From a checkpoint of a small self-supervised image encoder.
Model: 4.87M parameters, 48-pixel images, arch gmlp, norm layernorm, patch size [4, 4], layers 16, width 192.
Training: 7300 steps, batches of 64.
Data: trained on photos with spoken descriptions (Open Images, Localized Narratives), 203450 training examples, 2.3 epochs.
Rows from block 13, named by matrix and row number. Each number is 500 + 40 x the weight over its row's rms, rounded and kept within 0 to 999. All counts start at 0. Numbers have three digits each. After the name is the row's rms in percent of the matrix's.
# f: spatial gating (model.blocks.13.mixer.f.weight, 144x144), inputs 0-143
f.35 107:543497513432492560519554461509576464517512526499494498500511568491531509488531447519524490449515502499464284555436483459495534492492471544532519460552527419503561470504472481545589492527426528541479547496517502525571502536444547534468505542479435473537524532457462486518551462538520539593502462510501501513562464497473421499448535493492516492508504528469453569497517460503494527484471493461515542520453445436475536510475471503479503
f.36 088:463519513472520538479479507527512531435494518497454500479529425555535511446533555496535431519471515457525542393532512584477528525430564508552521501550452496498453494521560481575567560525472539517447501445456493455475501547520499475427517463536517477485544477410500488492475506460489476479547495496495519516488476492458515546522463457479490492495475479450526435567483561411496552593476501452474464565532481515462526398550535566521582
f.37 104:397479501475532451433433507467521545540478442538505520516463579486506524552486434519523465484527484514454534440365487529545515489443476513412568512505512504536542485528550490456499594619565514540496513527487515525449512519532504494541462480483483488543547543463511479476467482522504423526519527565489488533493521495538502457539541460426516478543480481475484496553468547483441415529535488531494447494467484498482499502479476609446515
f.38 098:511482429507502507571499515435528504507489417567500510525569559587473454436452448499499467462529483516556465524475295495509512509500458511496488513504483509575557502487397431482472575544492502514492530530442562509539491507511516547482508506467563499486558504552497475465514466476532548440487505479514531528506498475545512536517517494498474465488517541473478462508512527489482457498444518570434482562477504474507519515393492553522521
f.39 102:439558462523521525448439519517488492499481526545489497545486521503500477546501496394442480482568525493506479521503519268492563613470473471497489477548571494548563510485461511553428504528571554496503511518486509487495498538467539485466521501505496513577506497535521511504500528548511530502529523477517467502460535485467544537553515514550474469515521450492476510498434512441501449462527444520513472484506489505497510411500471458567449
f.40 090:518565468515528511571507523495468492454526507493545510546507525469445459498496493501396499537491519513517510459553514550307492539554508511510476460572554584502545519508468499519548517494608583514544520452487455527504451534502528537478486475481522483452471504509507557468520499484486502566508461517473477567491485570532530489397457537473476438479511508439543429506536505464499494496500494459569488443503502484533441461519467441481477
f.41 099:495521434574451529512562488519551479511467518494499487499514460497528457494434550471515483448524479509535479481498484561507310497499525512457447518490537577544566620617471555516499518449487532518584588540514471486544523516482509433524551532460480440428491449464517488506555533503479481516508523465501515514453463490406530530518448474517507517455524452508467497468500507512489491468522516531509469460534534453481453480525499509478522
f.42 092:490505503500501477474524478494467492506499431539489395446537546507486565481442501511538464423563557532497475525466529468541558297508553493562519539482544535507626525583556528516503499575507459555543518568532504541499494494477503561509475471474473509487512498455544460508525513454508551445495454503525483541517537515464490503478513434507498467522539481506478426441563524459510482461487455541508473504540469491529506511518494460519477
f.43 107:541464509556466543507490459531455502437554472512508491523521452492511450508508536517501497486445539594521518473489532528530484489311503467524552515483545431543577545551576521464541485465534489509538471542561527460449458423466494521500499548530553486509533440506505469560574483494484484565498560495538497426470529525467445482516497516528500539521495421489529561491471481450466525536531498528457504441457538549471557437533475477527509
f.44 098:488498477499589485521525524473486554485491423474462487538520527450497539522529509504491549547502409474544484487430467563495438605493408492503512460515538508573499620554504529512497507507453481572484481539570498567458487559530505403454533492580524499450462516442510466491496526513522468444489494496548571441464492524513500498469502533502517480425454507496547463515512415538466492480493485521442499528567493545449457500452534425487487
f.45 090:552534451465452492520477473499495508532472575495519500400444479453487514444491484479521558502506515467464534560573505482462478519508490377435543559490533541512518489491600510545532501559474491467496481446465519545547533472429423504495453557540563493457476488496461484553521384509560514617500560535513463502516486479534420518459452484507524519480530510512439550505471540522454534447533509511443465455527494477524476479500465464449488
f.46 089:566508498531530487513503532493477546505480551447521451534543549467476444449507482521522518463549499513488558451499481473518478525485567432391508499498457450427458503517529594489499462456476480528490524553533535632563470549593462511525502488459497538599525534539522504484496564504505491506446489495452503465466556517478541539469536513520496475452493511421491500471527423482470502438451478403575554492531494514441486457516516450552483
f.47 098:488489497449546476461519561453469451494447550493448541496518506494534530497467502450471471412434512510464486497506501497471468557480539548433381483518530446481524513518577504518623527486549573583469518486441539516617501517558532536449525517514525528551503548435481501504456556530495539578525491510489520479428514402452506523504484505510507497490493487483487563463478546507518516515489484529563587503511458478461477493470503426484555
f.48 099:478548559484502481550477551528488473508518513524449501448459408488492544465531482543571530473503507463480550485477547493509494559488501485486543332526506423544519539477518503432515511574550532501468508482578535481496572579529529538453451473461547537584580563416526517499474455442537545455507491542507468493458461504495461526453543518455486554526520470543521512568483503525471499527531487502544454484591493477488479518492454510466490
f.49 096:480524511565455453478478515512464486515494526521438580486528469502463478585610471489503460536487497518522465542439410514533491544499554485495464566328479543550533534476483441469457435594556546477517490546509494406512547593505480507457521513481495475526520542500528479526478547432535503531472433487478540534471473456493475500521566475468527447502506457521472554556515484496478473500504526462505487510493484498470444506493520540441453
f.50 090:566471502482481516483489491528459532525519468521544501507518529425485483520467512533519561471476469433527451524490389563459533517524459545472484470490346540508529537572457470521468599553534552515609489550500572484453551538498548443569480465453471529489529572562490505479492464529426517471473464516465497503515555463513466506523496493483522499531403537468500538564518481509526482526450477509490511481469459499423525510496531538464454
f.51 101:500519472504532443414508485516492566534586486477508429548499496483473496542496587497426521506497511525510505494483438467533537514425526499543497524510513383518563560471554466474464539503543535603540508539511432528451537453551552555613499455477486523527495456524534539446487542541477512440523482589488538524469461515464477479510431486488546495525480498481473470532490505493535514438506493549506460539433425439455451475539514469524462
f.52 110:532500448534455494533454512477455504486468463485508546476466566518476471511429579472510457480466489472475475493524498441414477555536479554489475496539468403332514514487491558486536531500576567571601546546537458513490494516501559528570508529493512521506537511554476544478500441486482475418492539522477509542490557517530524521522550427538439449520564467432484503461540482511518468473520483529519548487493525564446507532532493506480494
f.53 112:483497490475476474481518493495509510508441481532464512534518572467519489476553474510526537543508496488496488519510559513530453473533455482517509513484548466450291404516459498487419495563445547529567610542552493504523530464480507573502567533595417485508504476471488575497508467468496510520522498532480492452538527494532532493506512515490548491394481506477522497487500527472526515547484529433470449422483473521530540492504460454466516
f.54 098:500451498466509503512490508481528550504448449475487513547520532527489482471512514494493473558524442502463479493531502509493500451436527500512535467479582474546472282454520516525495478530517509539626552612554558531496486511518554542570521499538479504433464511545416516548575504476458462438473461489526470514543514501552532459520470526476470511519513475509459554461522487535514508494483452492537439554481511498508510471484502538435484
f.55 101:464483513467514505511511444483536520522526518476510550442486538496477494471494574523508483472461526512457526525494436517544461461411495563522466483515488496481520475288469541527498490484530536459552536577555541507480467503482524495531588583510568507465513493514504502521472523470562444490557532514503452420471505549480498533517499452439502519564519520511454468483431450539469483535474440523561568466504477450514528463499541448448472
f.56 103:497516449533544523449477487469464501488497530552493502478521545457520462518478547442485484502537532499478549499491461507551564480506462549479532492530468479442492528536349392547515538439460527620564534570589583537496483503511469440492512570553536541475479519522547490538526540549485508550398413474449483490529542545431522485483450511492467500518497438553503470491537528491502498453525519496481537487489498577518492479511510469525485
f.57 091:475554445471460467511586429484498459479479516453492540491536464498458504524440500530503457559509465463569493534499539458517503495485557492412494490529518480478479521518569351545529510475461476460503570600498505567563525421516448523524529463496552512525471513499498516484447552473474485500533454491518499496441470509498501440509496495514501520515460492512499591439548553467476493495457490495486384553382477505550493445480528500461529
f.58 090:464472542456550509442510538484478536511518514536541444485508538411548540502521507457524471565471450480498515520516545474538512493460524458446467471451500539491494443523479444399535500464497441503520504489555548579548507492530527427500492514529534506621490549426569467500517558467584501472525476472577472486534509506585542469423570489489536490531511489515491516494421464455519552580477518439544554509518500482590490503459516549519498
f.59 097:443516540490544499485541520469459478461477527540457536509496431506490545550475460552455503532454479443527507475443543430550494523499529512426474489426458521522506496533541539463398458460479486510517498435477590575605469563482483497500556475577543543490514494523509446538529462523517487549553466526441515447506486482480474576526476499447467534486533486543515530451536524457506522481522430541414614481430470473506505530491449545470481
f.60 097:478455481443549522522511460487458463579440486475448511470527536504517513516503511513501437492501501480504462483490509442462487487566535520470492458471530530500547423470497558529411324506574475530466514512456476508516513592540547494502469530478482472455632541509509495474516500417469509502597479518550452520527547485518483467496488482487521517480492535577493488526546514447553506456484516448443491541483485451543523514453476430478563
f.61 106:470465503445453473522474548464510485573512484471481438509449528591491543514517534483538503519437454503522462518490457502515462482527475500510515437533554492455535534476514517502500446303453549523583508497530447533456513572554488558492498490510486460505557508521464492479507528511517445587537522520524554494475510474498470526497498535487477451509548422492465533548534458490447468471544493461595487551562428444489460429500492460500495
f.62 098:458477465512505464459487427480461515541442529523521505462477440544484488532524508519486512508509429546559498443465521498448409452542520486463478548464493471494544507560590496522545510500422482543507462448506452523450550549539599513566524471629507512504534516530554506517419493495450525473547603547486509509520511522498493452564510520445556508518447513520475476483521590498453506479504504500528497418422527441503541474493499454558481
f.63 095:536530530495482426502474395543494497533488563550513453603458449521469493486474484542476469512515448498518504505545509496468510465483517501523489479494453440471551488436501519495475461524422334432497497481467514505484505522628629553478572526522555469496469527563581567553478517495520481488431515426506476557427462473479537498496515527508502493499478537479518506544512506549491469497462511472487518492481471487513501508530519458460498
f.64 102:517513511499489501510537488508512513464418468474480601499486471466513478486553462535521492483494496515559509453514475505452498518508509516546467490515546476433533508445458491524504471545549464301437582456570497484455533503542497554597570535551474411514456490517539576589544440504510530520524481454528543499465439445523481469517474495470487563516495503508518524483474537512495518500427500516482504522515530558511536507454528489510419
f.65 113:557456483508542466504437603500488472482478502529499447467500506471517475545479523497527538482484496516464493565473488534537512491545468487551491452511548550523445491544502536492468482447538463481270487544525472501505505451555509522621581511457600496505494539473539552511566545495486527493503549505480527555508510443432441519449531440477528498497528518502544478549486475480517464476479492460522453526488468495512507497459512486525468
f.66 117:453467476499493513531449501440494467466500504444514483481475540433473500527469517506508450535489492494524498491530468517510486494501489483492505511546486528556493431480465483498542487499499565532456238482556512461473489491464469563590523590497507544495551474544446500536506592560469489538494460443478482505519562514494541545501507506561502516514496490523533528490598535539488470449490448492460500484519471460507501535478480551508468
f.67 107:537535525468447486491525559530553560477573496519523488548491502515395540494484492482509485512541466499466504496429509522479517512559516502487518513519522525489509492443532491493493413494494473558534498262483519522491528493492502517545596600565539500551422461438486507469520564512486541560487459512515473502505474546525504484545512481491482488533552537447521491493453504481498479515513434503468532467471460471536527427491500531546488
f.68 101:454480541525527485505513493457511474498535516494452409520514433508542460453462455561503516522489495525485499526462499497548473515525511474490538544446531497522489528536365487532489548457492513413509514483304515590599531495486524543522552584506525558582472488466557541502508542528497489434462488522531530514514511488532519446545463529498481483526510494466502463543514477509504517519534480487495472418485524433493442511556513537453519
f.69 103:492500520477478477488512480553523478527517478515458497500514417497580581448431460538455537492492439553513477514483524465536491528484529509536475436507505526442490509497538524447488437560450498479455514537483351417518482506464548572487585570596539578560499510498470516517498498579531440569445508569483460562502528482565487504552515523506513464466464525521516482486565481465473473507471490497506498423466540498527451530474508520536442
f.70 092:555577477500484549477492519482509509505457508542421544521492535436497533458499463470503520487517473520515576502497473540491518504559534506454480476447484472492547559500511509388493389571495524509541490575557390400523562438548528451454517482537540574534516555488485486489513432495521559529452520478489532487520450518547424579462557567522471514503484451479545551426452533483470466495501464541483502431518498496477489525501484469497493
f.71 109:424450465496477451549477473499452501477489514471463487477467540519567470412521460476488465464444474522543544511524476449494486529471449487496437481495568494502550519499546520512526515412457529527526534515500479427305529526473507450505546545544554525574532527492558486485507450522544539628501531452489493533501492473462519536518439501495501455562502513526497539569511510534479486496561455460490517514489521526483478458417511533517535
f.72 103:506466443503541473514544491499463508477549502481526478492503503528466477527487447510537509536491462460495493525488469427531505495538565480467564589526508495472480431433508460492465464522471530430489555517483497524525352453573508508502500568469442415489532534510513549512449560497433493540551558556503560519468464475478450535567541490567526545508486504534471523548575463509478471524530533436417506564523509510561555449472442492502422
f.73 095:496449465416515507482478489483486491524544460493445489519434545494509484556539509548528444499502525538473523441526561463506434485507444422548488468533524477491466451497449556502528516502489520491457545431468533510508451403473531530475497459529474544526559578616517418550510464536550518454575500537538529541482505469492468524517535541569496514496585524567505493510545509516519483503534504510532583471471572448449544560458462509543411
f.74 101:548482491483525493498451528500430493495536465553458529509509484512498556479518491510492485507467461538428506535496510489484511536491526501457467516499580464460453521533487511451524479524401454491480447517540500541496515435369528582525548487497486474476545542491560612492508626542497519452549578552596508467490497493486531497533491499522543463480467500509483529517533521547508429516413537432460428489455430437435503479516466480529484
f.75 111:420530486515502529471541471471497408461514519474422484528540421561451497446491467497470476506485564539505469550544506499561470475510459481504471563538560452533503510526534460542476463519465390513531546440560485501497515523480292432571532541526487508485522554524546588559572502495520504544498532564542510536497479472503498466531498541482512475522513462547482471511495441507487476486499545485484527502508536495528493514499524466458507
f.76 101:527493484498492490527549536498491486547505485516495502499512437494441566511494512546514527499448502481513487544494470504474474506504544535500449485461472515505528522505518507503539510428524547436515548490482516504505542509548483247539540507506469491491495557586495547599616469504510502502471505534477554557502491559478496505504448494553480512498478449494519423484462515576475544524525473569438445505510488488503526465459478436516487
f.77 095:489557467523482446467500480497505487479505497473536544503486481502496528517519479428473491528564510447554481472497457498479508461507461468507469485502512498553519519502525532553458440526518494478463490529502495555517516538477531457260493516491500512556397526549531595494567538537525523440494474553466465561558548456519523463558485506484464540524543547436514511550443516498507546476489470558483475455457467503524449496504486508493586
f.78 104:514535495549505441497435490500473473511513495497547505488457513567469511482544539460490538503494512459512516473463418445493536448514526513485493465500566501544533506501530537516505529541496534511520471482458499505476456476498535470477223519556474527465472543510538530545541558620523486490481476498502495553534519513432541484503544446522490476505491539475492489518486485546519504533535518500456465481502508509550431508463478424525474
f.79 105:484437477479529472480508530492480567463439494449495493549537561474446475464519571529416505509515530512528479520480538510464534490485483479443511482529490464469529532525508499519530503520526477544494476413509562471518517507509537504520498250467535470509468437504576526562553537540543532483484459462503477516553537518538543514509557499514445488553476503484459492442490507518517502468490556555548478475480496487528518514496516536524393
f.80 106:536510442501439465523476518480522419485501483520522477486494465498509494547508501506452456511488478547492549548473449493484470551556506467504491445502508478531487484503422521443499535520462550560524507512435460511503504496482457505471496507281480584581491548454490509551564592554579531537494521457461464522509575571529604449478447511517525501501473498501488521530495473492539503529497521499504526448533509532451513460529468484446499
f.81 108:491508493495520461474470496461478488475447461544505509438518437435432572468511526505509504464560503473580483470485488457509477497469476566464496459453530553577505483503552456540536466521545488540499484562514449487524510518491488478526429536487311453488496453554505541529479522611518627543512518464486483506484543486569536467520509448449480515476468490528505489436436475477477568442501532524475504499516586503491497508501489491535499
f.82 096:514454498467529444512495523481543559496457480459453526509485498550486468490505516422490515543432492474441522481500439530512553544490468541504498482513494512481499497485517544475484512502485502487507511457492523516452481447512429538542478505466490362480542521558501517514504565609613570573529505508476472503424522542550529661480530432484513397498506508509470577522501499529503544525477488448506515481517435443452461511506501465463542
f.83 101:492516515437456532477490529471505495450534510485456469472512516462539445532527443500471526546498419514456551412503529538452549514490497515522504519517441453517552423481479540547488505444560501478414505508542455459480460499548538515490500428518526452422501494460529502476508515523529554533511577475515460499468535545513508599509511451442493505483438559540527657462465473492498499448552582470511563476481457449540549461561504514498550
f.84 100:505485546439457501449529473490484458470471508483525462466512464469559487518498488498502451502508489564511437445450544541492557478486532480514475552468516495504432511488489486468527494422590517503502486473439445544470421496485462446535528549538471488486375501583542404524494474462494433474461556519508492505482540509450488517507556555524465533499546451474479564615530543474548536495499487509559529524620556555459547468517495518547499
f.85 090:440402497425490509562445471469528471544458485516431501467547514575523541467477496540437491490496483443505514488468460528417490479510413497475524480490467528520532482490535444513516532542493527521531459539494520467538475468508546529467523546497503534520423337520480515510493480434586495474596511518563541475541508484522498527475538586519468462483494504481514453563548527501482491527487542474494581529547505521459499506511552494385501
f.86 100:470505457513551548497463536482575509478496528516413445565435494482518549501529581443512487498483437439526472492496545506529438446575425472550499543515512535458517496510520472495485520474453528565536573499439498517519501479422445565486508476483539508479507486411562451490518491548487489477529589511638568530525530548528506505508513471533431536457490516455552443487471493523512493561490496582469476530539492486503419519449472485516484
f.87 104:460502559538473447511524470471405419478526483525548491488500474495498474498506558539471422476472515502455484487524486549510479510447455556501472481522501531520480552479436489480422523482480488500551575527470513502546491517457392519505505474509542533517568478433360481549542524495466508469477532601516507561600518462534545474557580569489550535482492509489496518499490517488579523511511431468518466421506472546494494501521457539529564
f.88 103:491519503520507500522512527500521533501521445497466472500489500500533495490510534483521531462462444481507474504524532463499519483532499492564432530454471521498406526523478483493501444531494499451480529495501506495457503441490447423497564535526463425473446551586468324466543569490456551530505571513542580577555563513579481496474512468506582571564467528447497468453495535528531484439484458520522450540442542558469519505454494480494458
f.89 097:458482426500490510479477515483502489525488516481506496459456510477510467498490519557470512516476528471465492484512496492520510537475536495523490502456538539453582509474466453467462528456447494527503532538521571468513506487488554491389446489524531479511503548479515490263489485528528499555553501535619536540591560468479457457513527457491562575525517497520474473484483465567459484564514488478561536556499519517521529528500460503496471
f.90 102:505470499523431500534503428496524538457446481527458481511552488491490500520454488519545514494484451495503513508519558486548544529490526510493476482510500561483482482515523446502490521441491505477513488551473509519466529525484555541435401538507505478456507479472563538477271452568503505499485509563487576552592575546516576543529454494459530537514479456466539476482459464542491510520454519522525506464499536449569501477518504566475458
f.91 102:506496500586483513531519485472484460524495496454480470509528477424532436528485454529530479502504515532459486494470484505473507490517499540486522545501487521420517519527466522516503491556506416491500551487548516548530518465550499523579505442529574496448540466554493552502506287452472500478495478530495530567571539583496475488529485499458517553509559544543479507488484486480511471558522435510499483403541531515394472503503483557521441
f.92 095:541420483460466502484471506541511460460484508518467528502482499491523515494481419519499470513489500551483482482519545474536518489498453534537477505569457503521482545478477462499529445552483482486516505593506495516545565454482448574570486485439464504522534505553548464495557483306432538534477491524537473495575560569619531577504487478558507474520563502537492515508463551441506492517551460525525508477482415499447514516497506510526494
f.93 103:442423466451525469516464498496490539563530478479483497517422492512480520530498504438492448490536470536536464498541448513490476445527552496507556468445484476524479464496511448503496492448553543502516480474506522493487460575504552454481486548508482505503464484532475522550516509458311416517463481475532538495520549544583605532549447562473478479551548533516520531459526530469553491470547584514498540568484424496493544541466533509490460
f.94 097:570490475494473498484490527539497491526502483469469477485502513519441538435492443488481463490491492512472591497552516521503478465482525515506500534533422517494517553523466469516538480504454515557440496496467492479522449523524483541482515482476468421533501526450512578440530505491495370376532472464549499493527521542576545579555464521531441468595486488523566581510494502514418597542502487571492514562431529497462478428504476474539479
f.95 106:481524508473531473462501539518456433518505505560490493497450444481467477474593478463467500467540478448478512455500475504451450508446485458482549502496449438437496552499488464461505496482509522456563472494507477488478455481453550496525494476555565496462416458478473508505522505489506481312518557522439467459471498516571553514481582504445522509505559493601513591495510520550461480474472467514522584493515475510461515593497502495495560
f.96 100:457566484550519460507466500556529512520497519478475443503465490450487460470481537431452467480500530517535552528487517525517492521480546511466492527537414475493453490547433510534553496448437498546406542499494493497506528540520569559515502504553502437554472548467487437541452463486531421472353548479525567567504506551544558502474488544528525466498527489449510483571504532493555517486528498527493513578561489526485482526454469383456542
f.97 101:484512449501492483491423471526522474564472491489544473457446508518440487515464489505526455530498517501505508500557491509490481467538505544510484478456524498454473534403526474493462598492473493430492508454562443521489573558541527521565569547457456462487481515488547532456431447519521472491471382413494616511492506510517484467504515532563554541465467481515542488595534557546477493526508534472503508614526509494483492472469489391502516
f.98 097:554531487481510486435448454469447536564508519505506486510494494430523465492486459442515543392524530494527440503471517490526521483485438472513552451554449515470455501508482485510506481498525557532479448508529477485493480477486508493538492515466449486497530503406526456537497530487494553510515422350417516516560513501538510512512572540568489496454560612542499473590569549573493551484471508506499496543506424549524503526534541490455555
f.99 093:572495477493423496456488469499505566559518464428521542456520523505455493516523487434473521492470525518504482475490492511502534484457534457504487519474565509448467501537536527466451490586501530453450535507466478527507498488471474481576543457491532489450507529492444586518428536512480477509509517541350475518552512494540546474532487564602600588512481544465510502484512577518581529505459506449428459465457492438522527493452481473463457
f.100 098:531451492471473486478484437455491465485489499421508493498508426445499518490525513573496490508591462526423514485476529473559474501467510542465496447464493506508463527521523527510554515505505465535502497542520433474512531582548501456461562496497529549466501475498452404535506531507479481545496507486428351486584484495488521536510509632494541582620489529478521513494508534553539527513497445460448499505444466508542505496561545525543482
f.101 096:506491519490531492455521488532543463529429466529480432464499463467488521551460496499440551511469545496506448489555491551582516512436464499483457478544480472463443547498493471488451478509518524496520513514521526550494482465493532510561499519527456525493479502483495507400455573535524539439481557529511506316543513556474438465491509517542523587538562556504433494531464488428447517526522546408517483465562520515516514514562444546541509
f.102 104:483508509521456516524445522496469538496491464488467531493523496496484504420470547481471516494514500486503480487454512475489519498479485398504474516508565456549532498464503497541453523499542513475518452484532485473527490467525472515479490553513486507469487510523486512431436455548537544496477461516475594487309480546513516485545492616525567575424600555549468509462479526478519586537532524440429470495526527486444559576515522510466529
f.103 098:517503483516473435472501444418486489521514481477515412518493466475503510512488501504472487501512474496539500461460550508483476482517467440459503514467474457506554501465528535483483565476507533523520474441451491536475462498454519453515548420517534545461491544461538524493534411456455522508493517542546538517476322482549476485514530417593544515568545515564568504443530470518502473510543546535506456512494540416420498551532516526455591
f.104 102:516522445551516528510523515492544513494568486505469470442468477492440561474434567467423518443552511447513475492511503443463509462495500520507501504482447516514487477538472514521539463516454464464567529484502527502442523463542504536456553552512601477447454490464490499552511542416475550499517513501491471483584502325469538520497498483454534558567569543541499491476478563491475485544486540572552454531478460528536477497413550521490477
f.105 106:486514489539520447490487468490551493559491508478504462504492527567470467495481511432531451449480489489507457510468548475470422508472499527503488514392543493474560513448442511500518538528555453510458523453473521536500502482449531483491550496519500485441454522568484432548483503480463473514502529546496539544503540561312508592455506479507485577552561573500494518479467466489447563462540530547573567457471498425491518489508529539496533
f.106 095:495504497515450481551539463493417505448490537554499532505513488584473501480548494476605553479486401448541444499473482455554433536466504514503505548483433525521461472512515513491517502575501508470516441508463469561457475545492419494464474531542468527488597495515521546480489517559516437477531488576503477492488483474487404516447533489497513521517515576619514580507519520452461560473557488567520589553484487489479451475508499472482506
f.107 106:483435469461517583518455460451509571422487485423473585522496464459456532458452427514499544518492515520420558523478505525482506471462499503477552490429506505503457498547490486484591501572444476481476465522486539514543493513485483482527532510509465496544546487527489544473457504516529511484439466505521519480532462499518457352559505478510530469542569544568545514500499456571524486499444488491514626562576528469496495530506502508538566
f.108 088:543473475521506445497541475498541518571497523462480467537510482470448451522453440466480509507473514520511480554496479532532543458481480409507465515451476480518405478557475537512484495520494539513540433508528475461445469564519541480455455550425492482463498445525525541477495510476517504466462518471484448470568473499436481531394474392496513435473526471458486458505582527529531466563454482502496440585548586526544587485581489509569492
f.109 100:448493530463529481482503459523480474525525517459497492474476455575442466527451523463483463498481513547468506455501504568499533504439542453496466500457500432484519511507503495495449563538524474522477452460517471513546536495484435499478488521456465547518481492533455482524434437545538487545463431460518566487506509466517452474464362503491569470499508479610527523523430496551497558524586518589505476576599541550519576526521464491475581
f.110 102:483411509487534552521492518512517471530489466508488516439437542475505497511510420459448543453495503507489433529452464531468486499557444562501464502529557568564473510476481505475504472471459501474530502500488492486455517533517505498445490506497477477484513491494560480482523539523502541518485519469475508509477428478505491480479400363476569468545453538458466488582504491525506600459484463407498467618549478543577536590488494578547526
f.111 101:485505478526495493475519478466493506407573468539496479605458513497497490496461526513489478486485480481485471514517469456510477518518441447489512491569496542588457501473544543473460437464482502535516490397507490553528505532504506518515507482540488433485517505521494541490531524518503440507518536512427516530443524494469469488527543463324465514477518538477522520533586605474598609550505545580478529473497506516482564457460506509464480
f.112 108:432447469567488443441520487508508486510467480514504493435436542471500540477501479547486535522453514450462551479567456506546451504563481460512505485533524478515496541585484498479487498477493547546477458444534488482523465486509502492462490496484511486527522478443497488493509488512486520461505502519464464504588517451476472486511589516494294431527491530487583479483550562522523570563568506591541507550500532536551483496551450509558513
f.113 092:521507407559481430505475516488536495489452506526514499539526503491503550495470470461489554526469472511507438498546450491453486542476496429476496488493511479532579515463477483476472433516560476569476482525475531517524528463441470526487429547552497482405507473538529494462475526515576496476566511504531461474501479561514477551503525504600428370523541516550479437526468477517565484616543570526523451531449465504566525568497548474500484
f.114 099:554512518526522488498464500496525434482523494508543490449536462509534387461570514474489492518519554532541493456478469459507445465505532469432462509479496461429506448482456507509519454539545496505541458534479467505531550480476487573530536497474541498497508516491504567509446489527513508501484474526502458473343530512461492496502504466542563449336545579520490544460516553508590537554582552507475470515512477506497522478463497566539454
f.115 100:536467524472482526522499511462502476496507511472426527456457518526502510410537530499528493494509439552461455526523521471519504431540459526500534477485449445528463574541539455538460508498469491455458460556527460536464424466590508575479546476520503488446505480485526455548472504481511553460458498493527490504481459468563499495537553562574523470505324430540509558450521516488488555554506545531496515542558502565484546544541482552478565
f.116 104:485414485421495511467554541519544492423520572481492487445488414521477416450508486519494515507512471465509536507537451448482507551498547516501495550516465500465499433477492503531521522475505513385446497496510466522520453476537438516542530461481502494488482495447479549503497528483528527487505516520522534528434557472488534527466552503513483494536437352491542523545531488466517485571578549606555481434498545506517482507598539540562466
f.117 090:475474486509445473498483477493473525508546524478476430510488525555498513512468481476457501526444540561468542543469541473479482499503487512535532522500557451502387552519462537569457466489484555489501458474502463531532533470484488473438411545484543494561499516469515485475512559520483411543533534534522530531505500466437478511435537520506461527500540461359480571418454507467573477543537522546546545505482495543578507599437546561503552
f.118 097:468502497522533547488502400506577551495505525581538416482531536542505441559523435482537461504463489476522473518520530564457445513520454466462480540534481497494480532474470523443483469442469531503453471536501490521529515497516500577525466451513491498550433498467507498524571521526493519516474484508503464496549485532534426521503413545455513485561538582481382506471471535467464521558449520515514579540507487491464510595560485520517629
f.119 099:526511556453473490462473485510462616442426455501497534530484484480510510439508453501476526491531532461539518471470555528521472557514477455504581480530486510498527506505523449463534554437531484460491452426497541479546516585422544486488495468490525513461516476468470470476459478492547518475468493464483491464542547436535504477514480499511579513499525570514464343506501469566542469493484521545530484449503564518565515563583460577535573
f.120 106:591583602482485533444519570508565574547490467469480554503464464467475476536473508467480503471507496497450503531431456456491459465520532495496472507504395539519510539511497514470502556536488509487481489503451520480492464502482547432494427558484513465432529548503502504456502495490558470520452490517468485481442487532512453533458546555526520518391477506485443457365531488506507537460497483488441481506587547557483515540552564528555543
f.121 090:498455552538529520545502506584444439551503453500498471499547508555483433519452501510528425484464484431488503541520447470494512503485453472537438565458477526459451472430498463497546495496494467531478471580498459496461527503471485460575486510555498426539497485471533521536546474542491486506534412458476531425510469567440510493499461512496479539551466510515503517434369509524542590482505560496521514551518566499590498521551560532537551
f.122 099:502524471491474454536546550535497442485535538399442512448473500526545516574516517462455542497469537498585457426517511512558485547519562483490448535567503473435491486463497492530537503515522528524502493512462518505508513541483479502469490513529530543484510517478540477525505474460507476522489514494514486420477580531437466493494477423484537489509468460450558477562485354584487510500582444556448531522553617498571538558492495540502461
f.123 088:511550578430512476454524461527530478486526491556494451557495526565460505437532496506474504454526522547476473464392538493477466463449505443549577529535489539499535483484472519565452513506522488551450507463466547484443552492535468502491485524466551498459556514494495498515498501455491530513537477528538478512483557541512558506548491481396530524572486525500447439567505519365490512453503526497560478560529590523542576558501591513509508
f.124 099:527536579440529452521484522426534440515510531484489525501557512551467484492485452529542496438451472448516463497499476468486488518471513562460478472566501507520548471474475502495530434509546476443468481489524517507502457484454486519450458502523488466504481533552541502529584465463517508483505578499544511489478542474510456502467488577493453449494501540450521528502590555536319507507519519502506442485583585535555568577548520536444477
f.125 090:539496532495454503549491449552513498459491510477509428569514466447448463516555503489501518519559507539494485487468473447503516538445481492518523455471448504537447489488512480474499515532561448479488471476512414547499525380508490530499469502479555505539564473518501501548545497471441521506543490437500474480493457515509522481543530532560439446427505481528457487533488555566536402454552524529414582513539497576607490567573549459509431
f.126 102:533504517479486404516450483533500488489543468471440496491481503537479419512453502484540489518502488459507496463508490525492506449474493545528404454456418543479426456537549438481513504500486504484477492486519484484481503530495466552504545432501478425555453482557447494533515460549551519462443522461538477487487448538489535513494533526468528457417483534493535537435514490568528474382501511511559524514555531563519585524640572570511509
f.127 085:527521472509464476504494501474511520484503538499546484510478519476488553486513495488481526473537421557551458494497529495432532543481536455477469550487499450454551461494419498548535460465484561451536528491527528495484486448530477425533528535526490529528461451502538536505484563469483557428520492465473554524545429493535514512535497455526536576508419511536507477456588512538554535504335425514524455538462530471583578552521507569558492
f.128 101:502467538529467529503489474513474512497459506473594554468448485519489501480479473518503454442454489514422547468499520460460524463494569499522534487509543486525485544454507496444481466567559472518458532479526533469443421542513573542513468503470476499517499501548508468502481508450523471493499475509456494557450469485511532462547496416472503488524506442448631567484477527488513533592489372447576531528474486576523517524554539551615492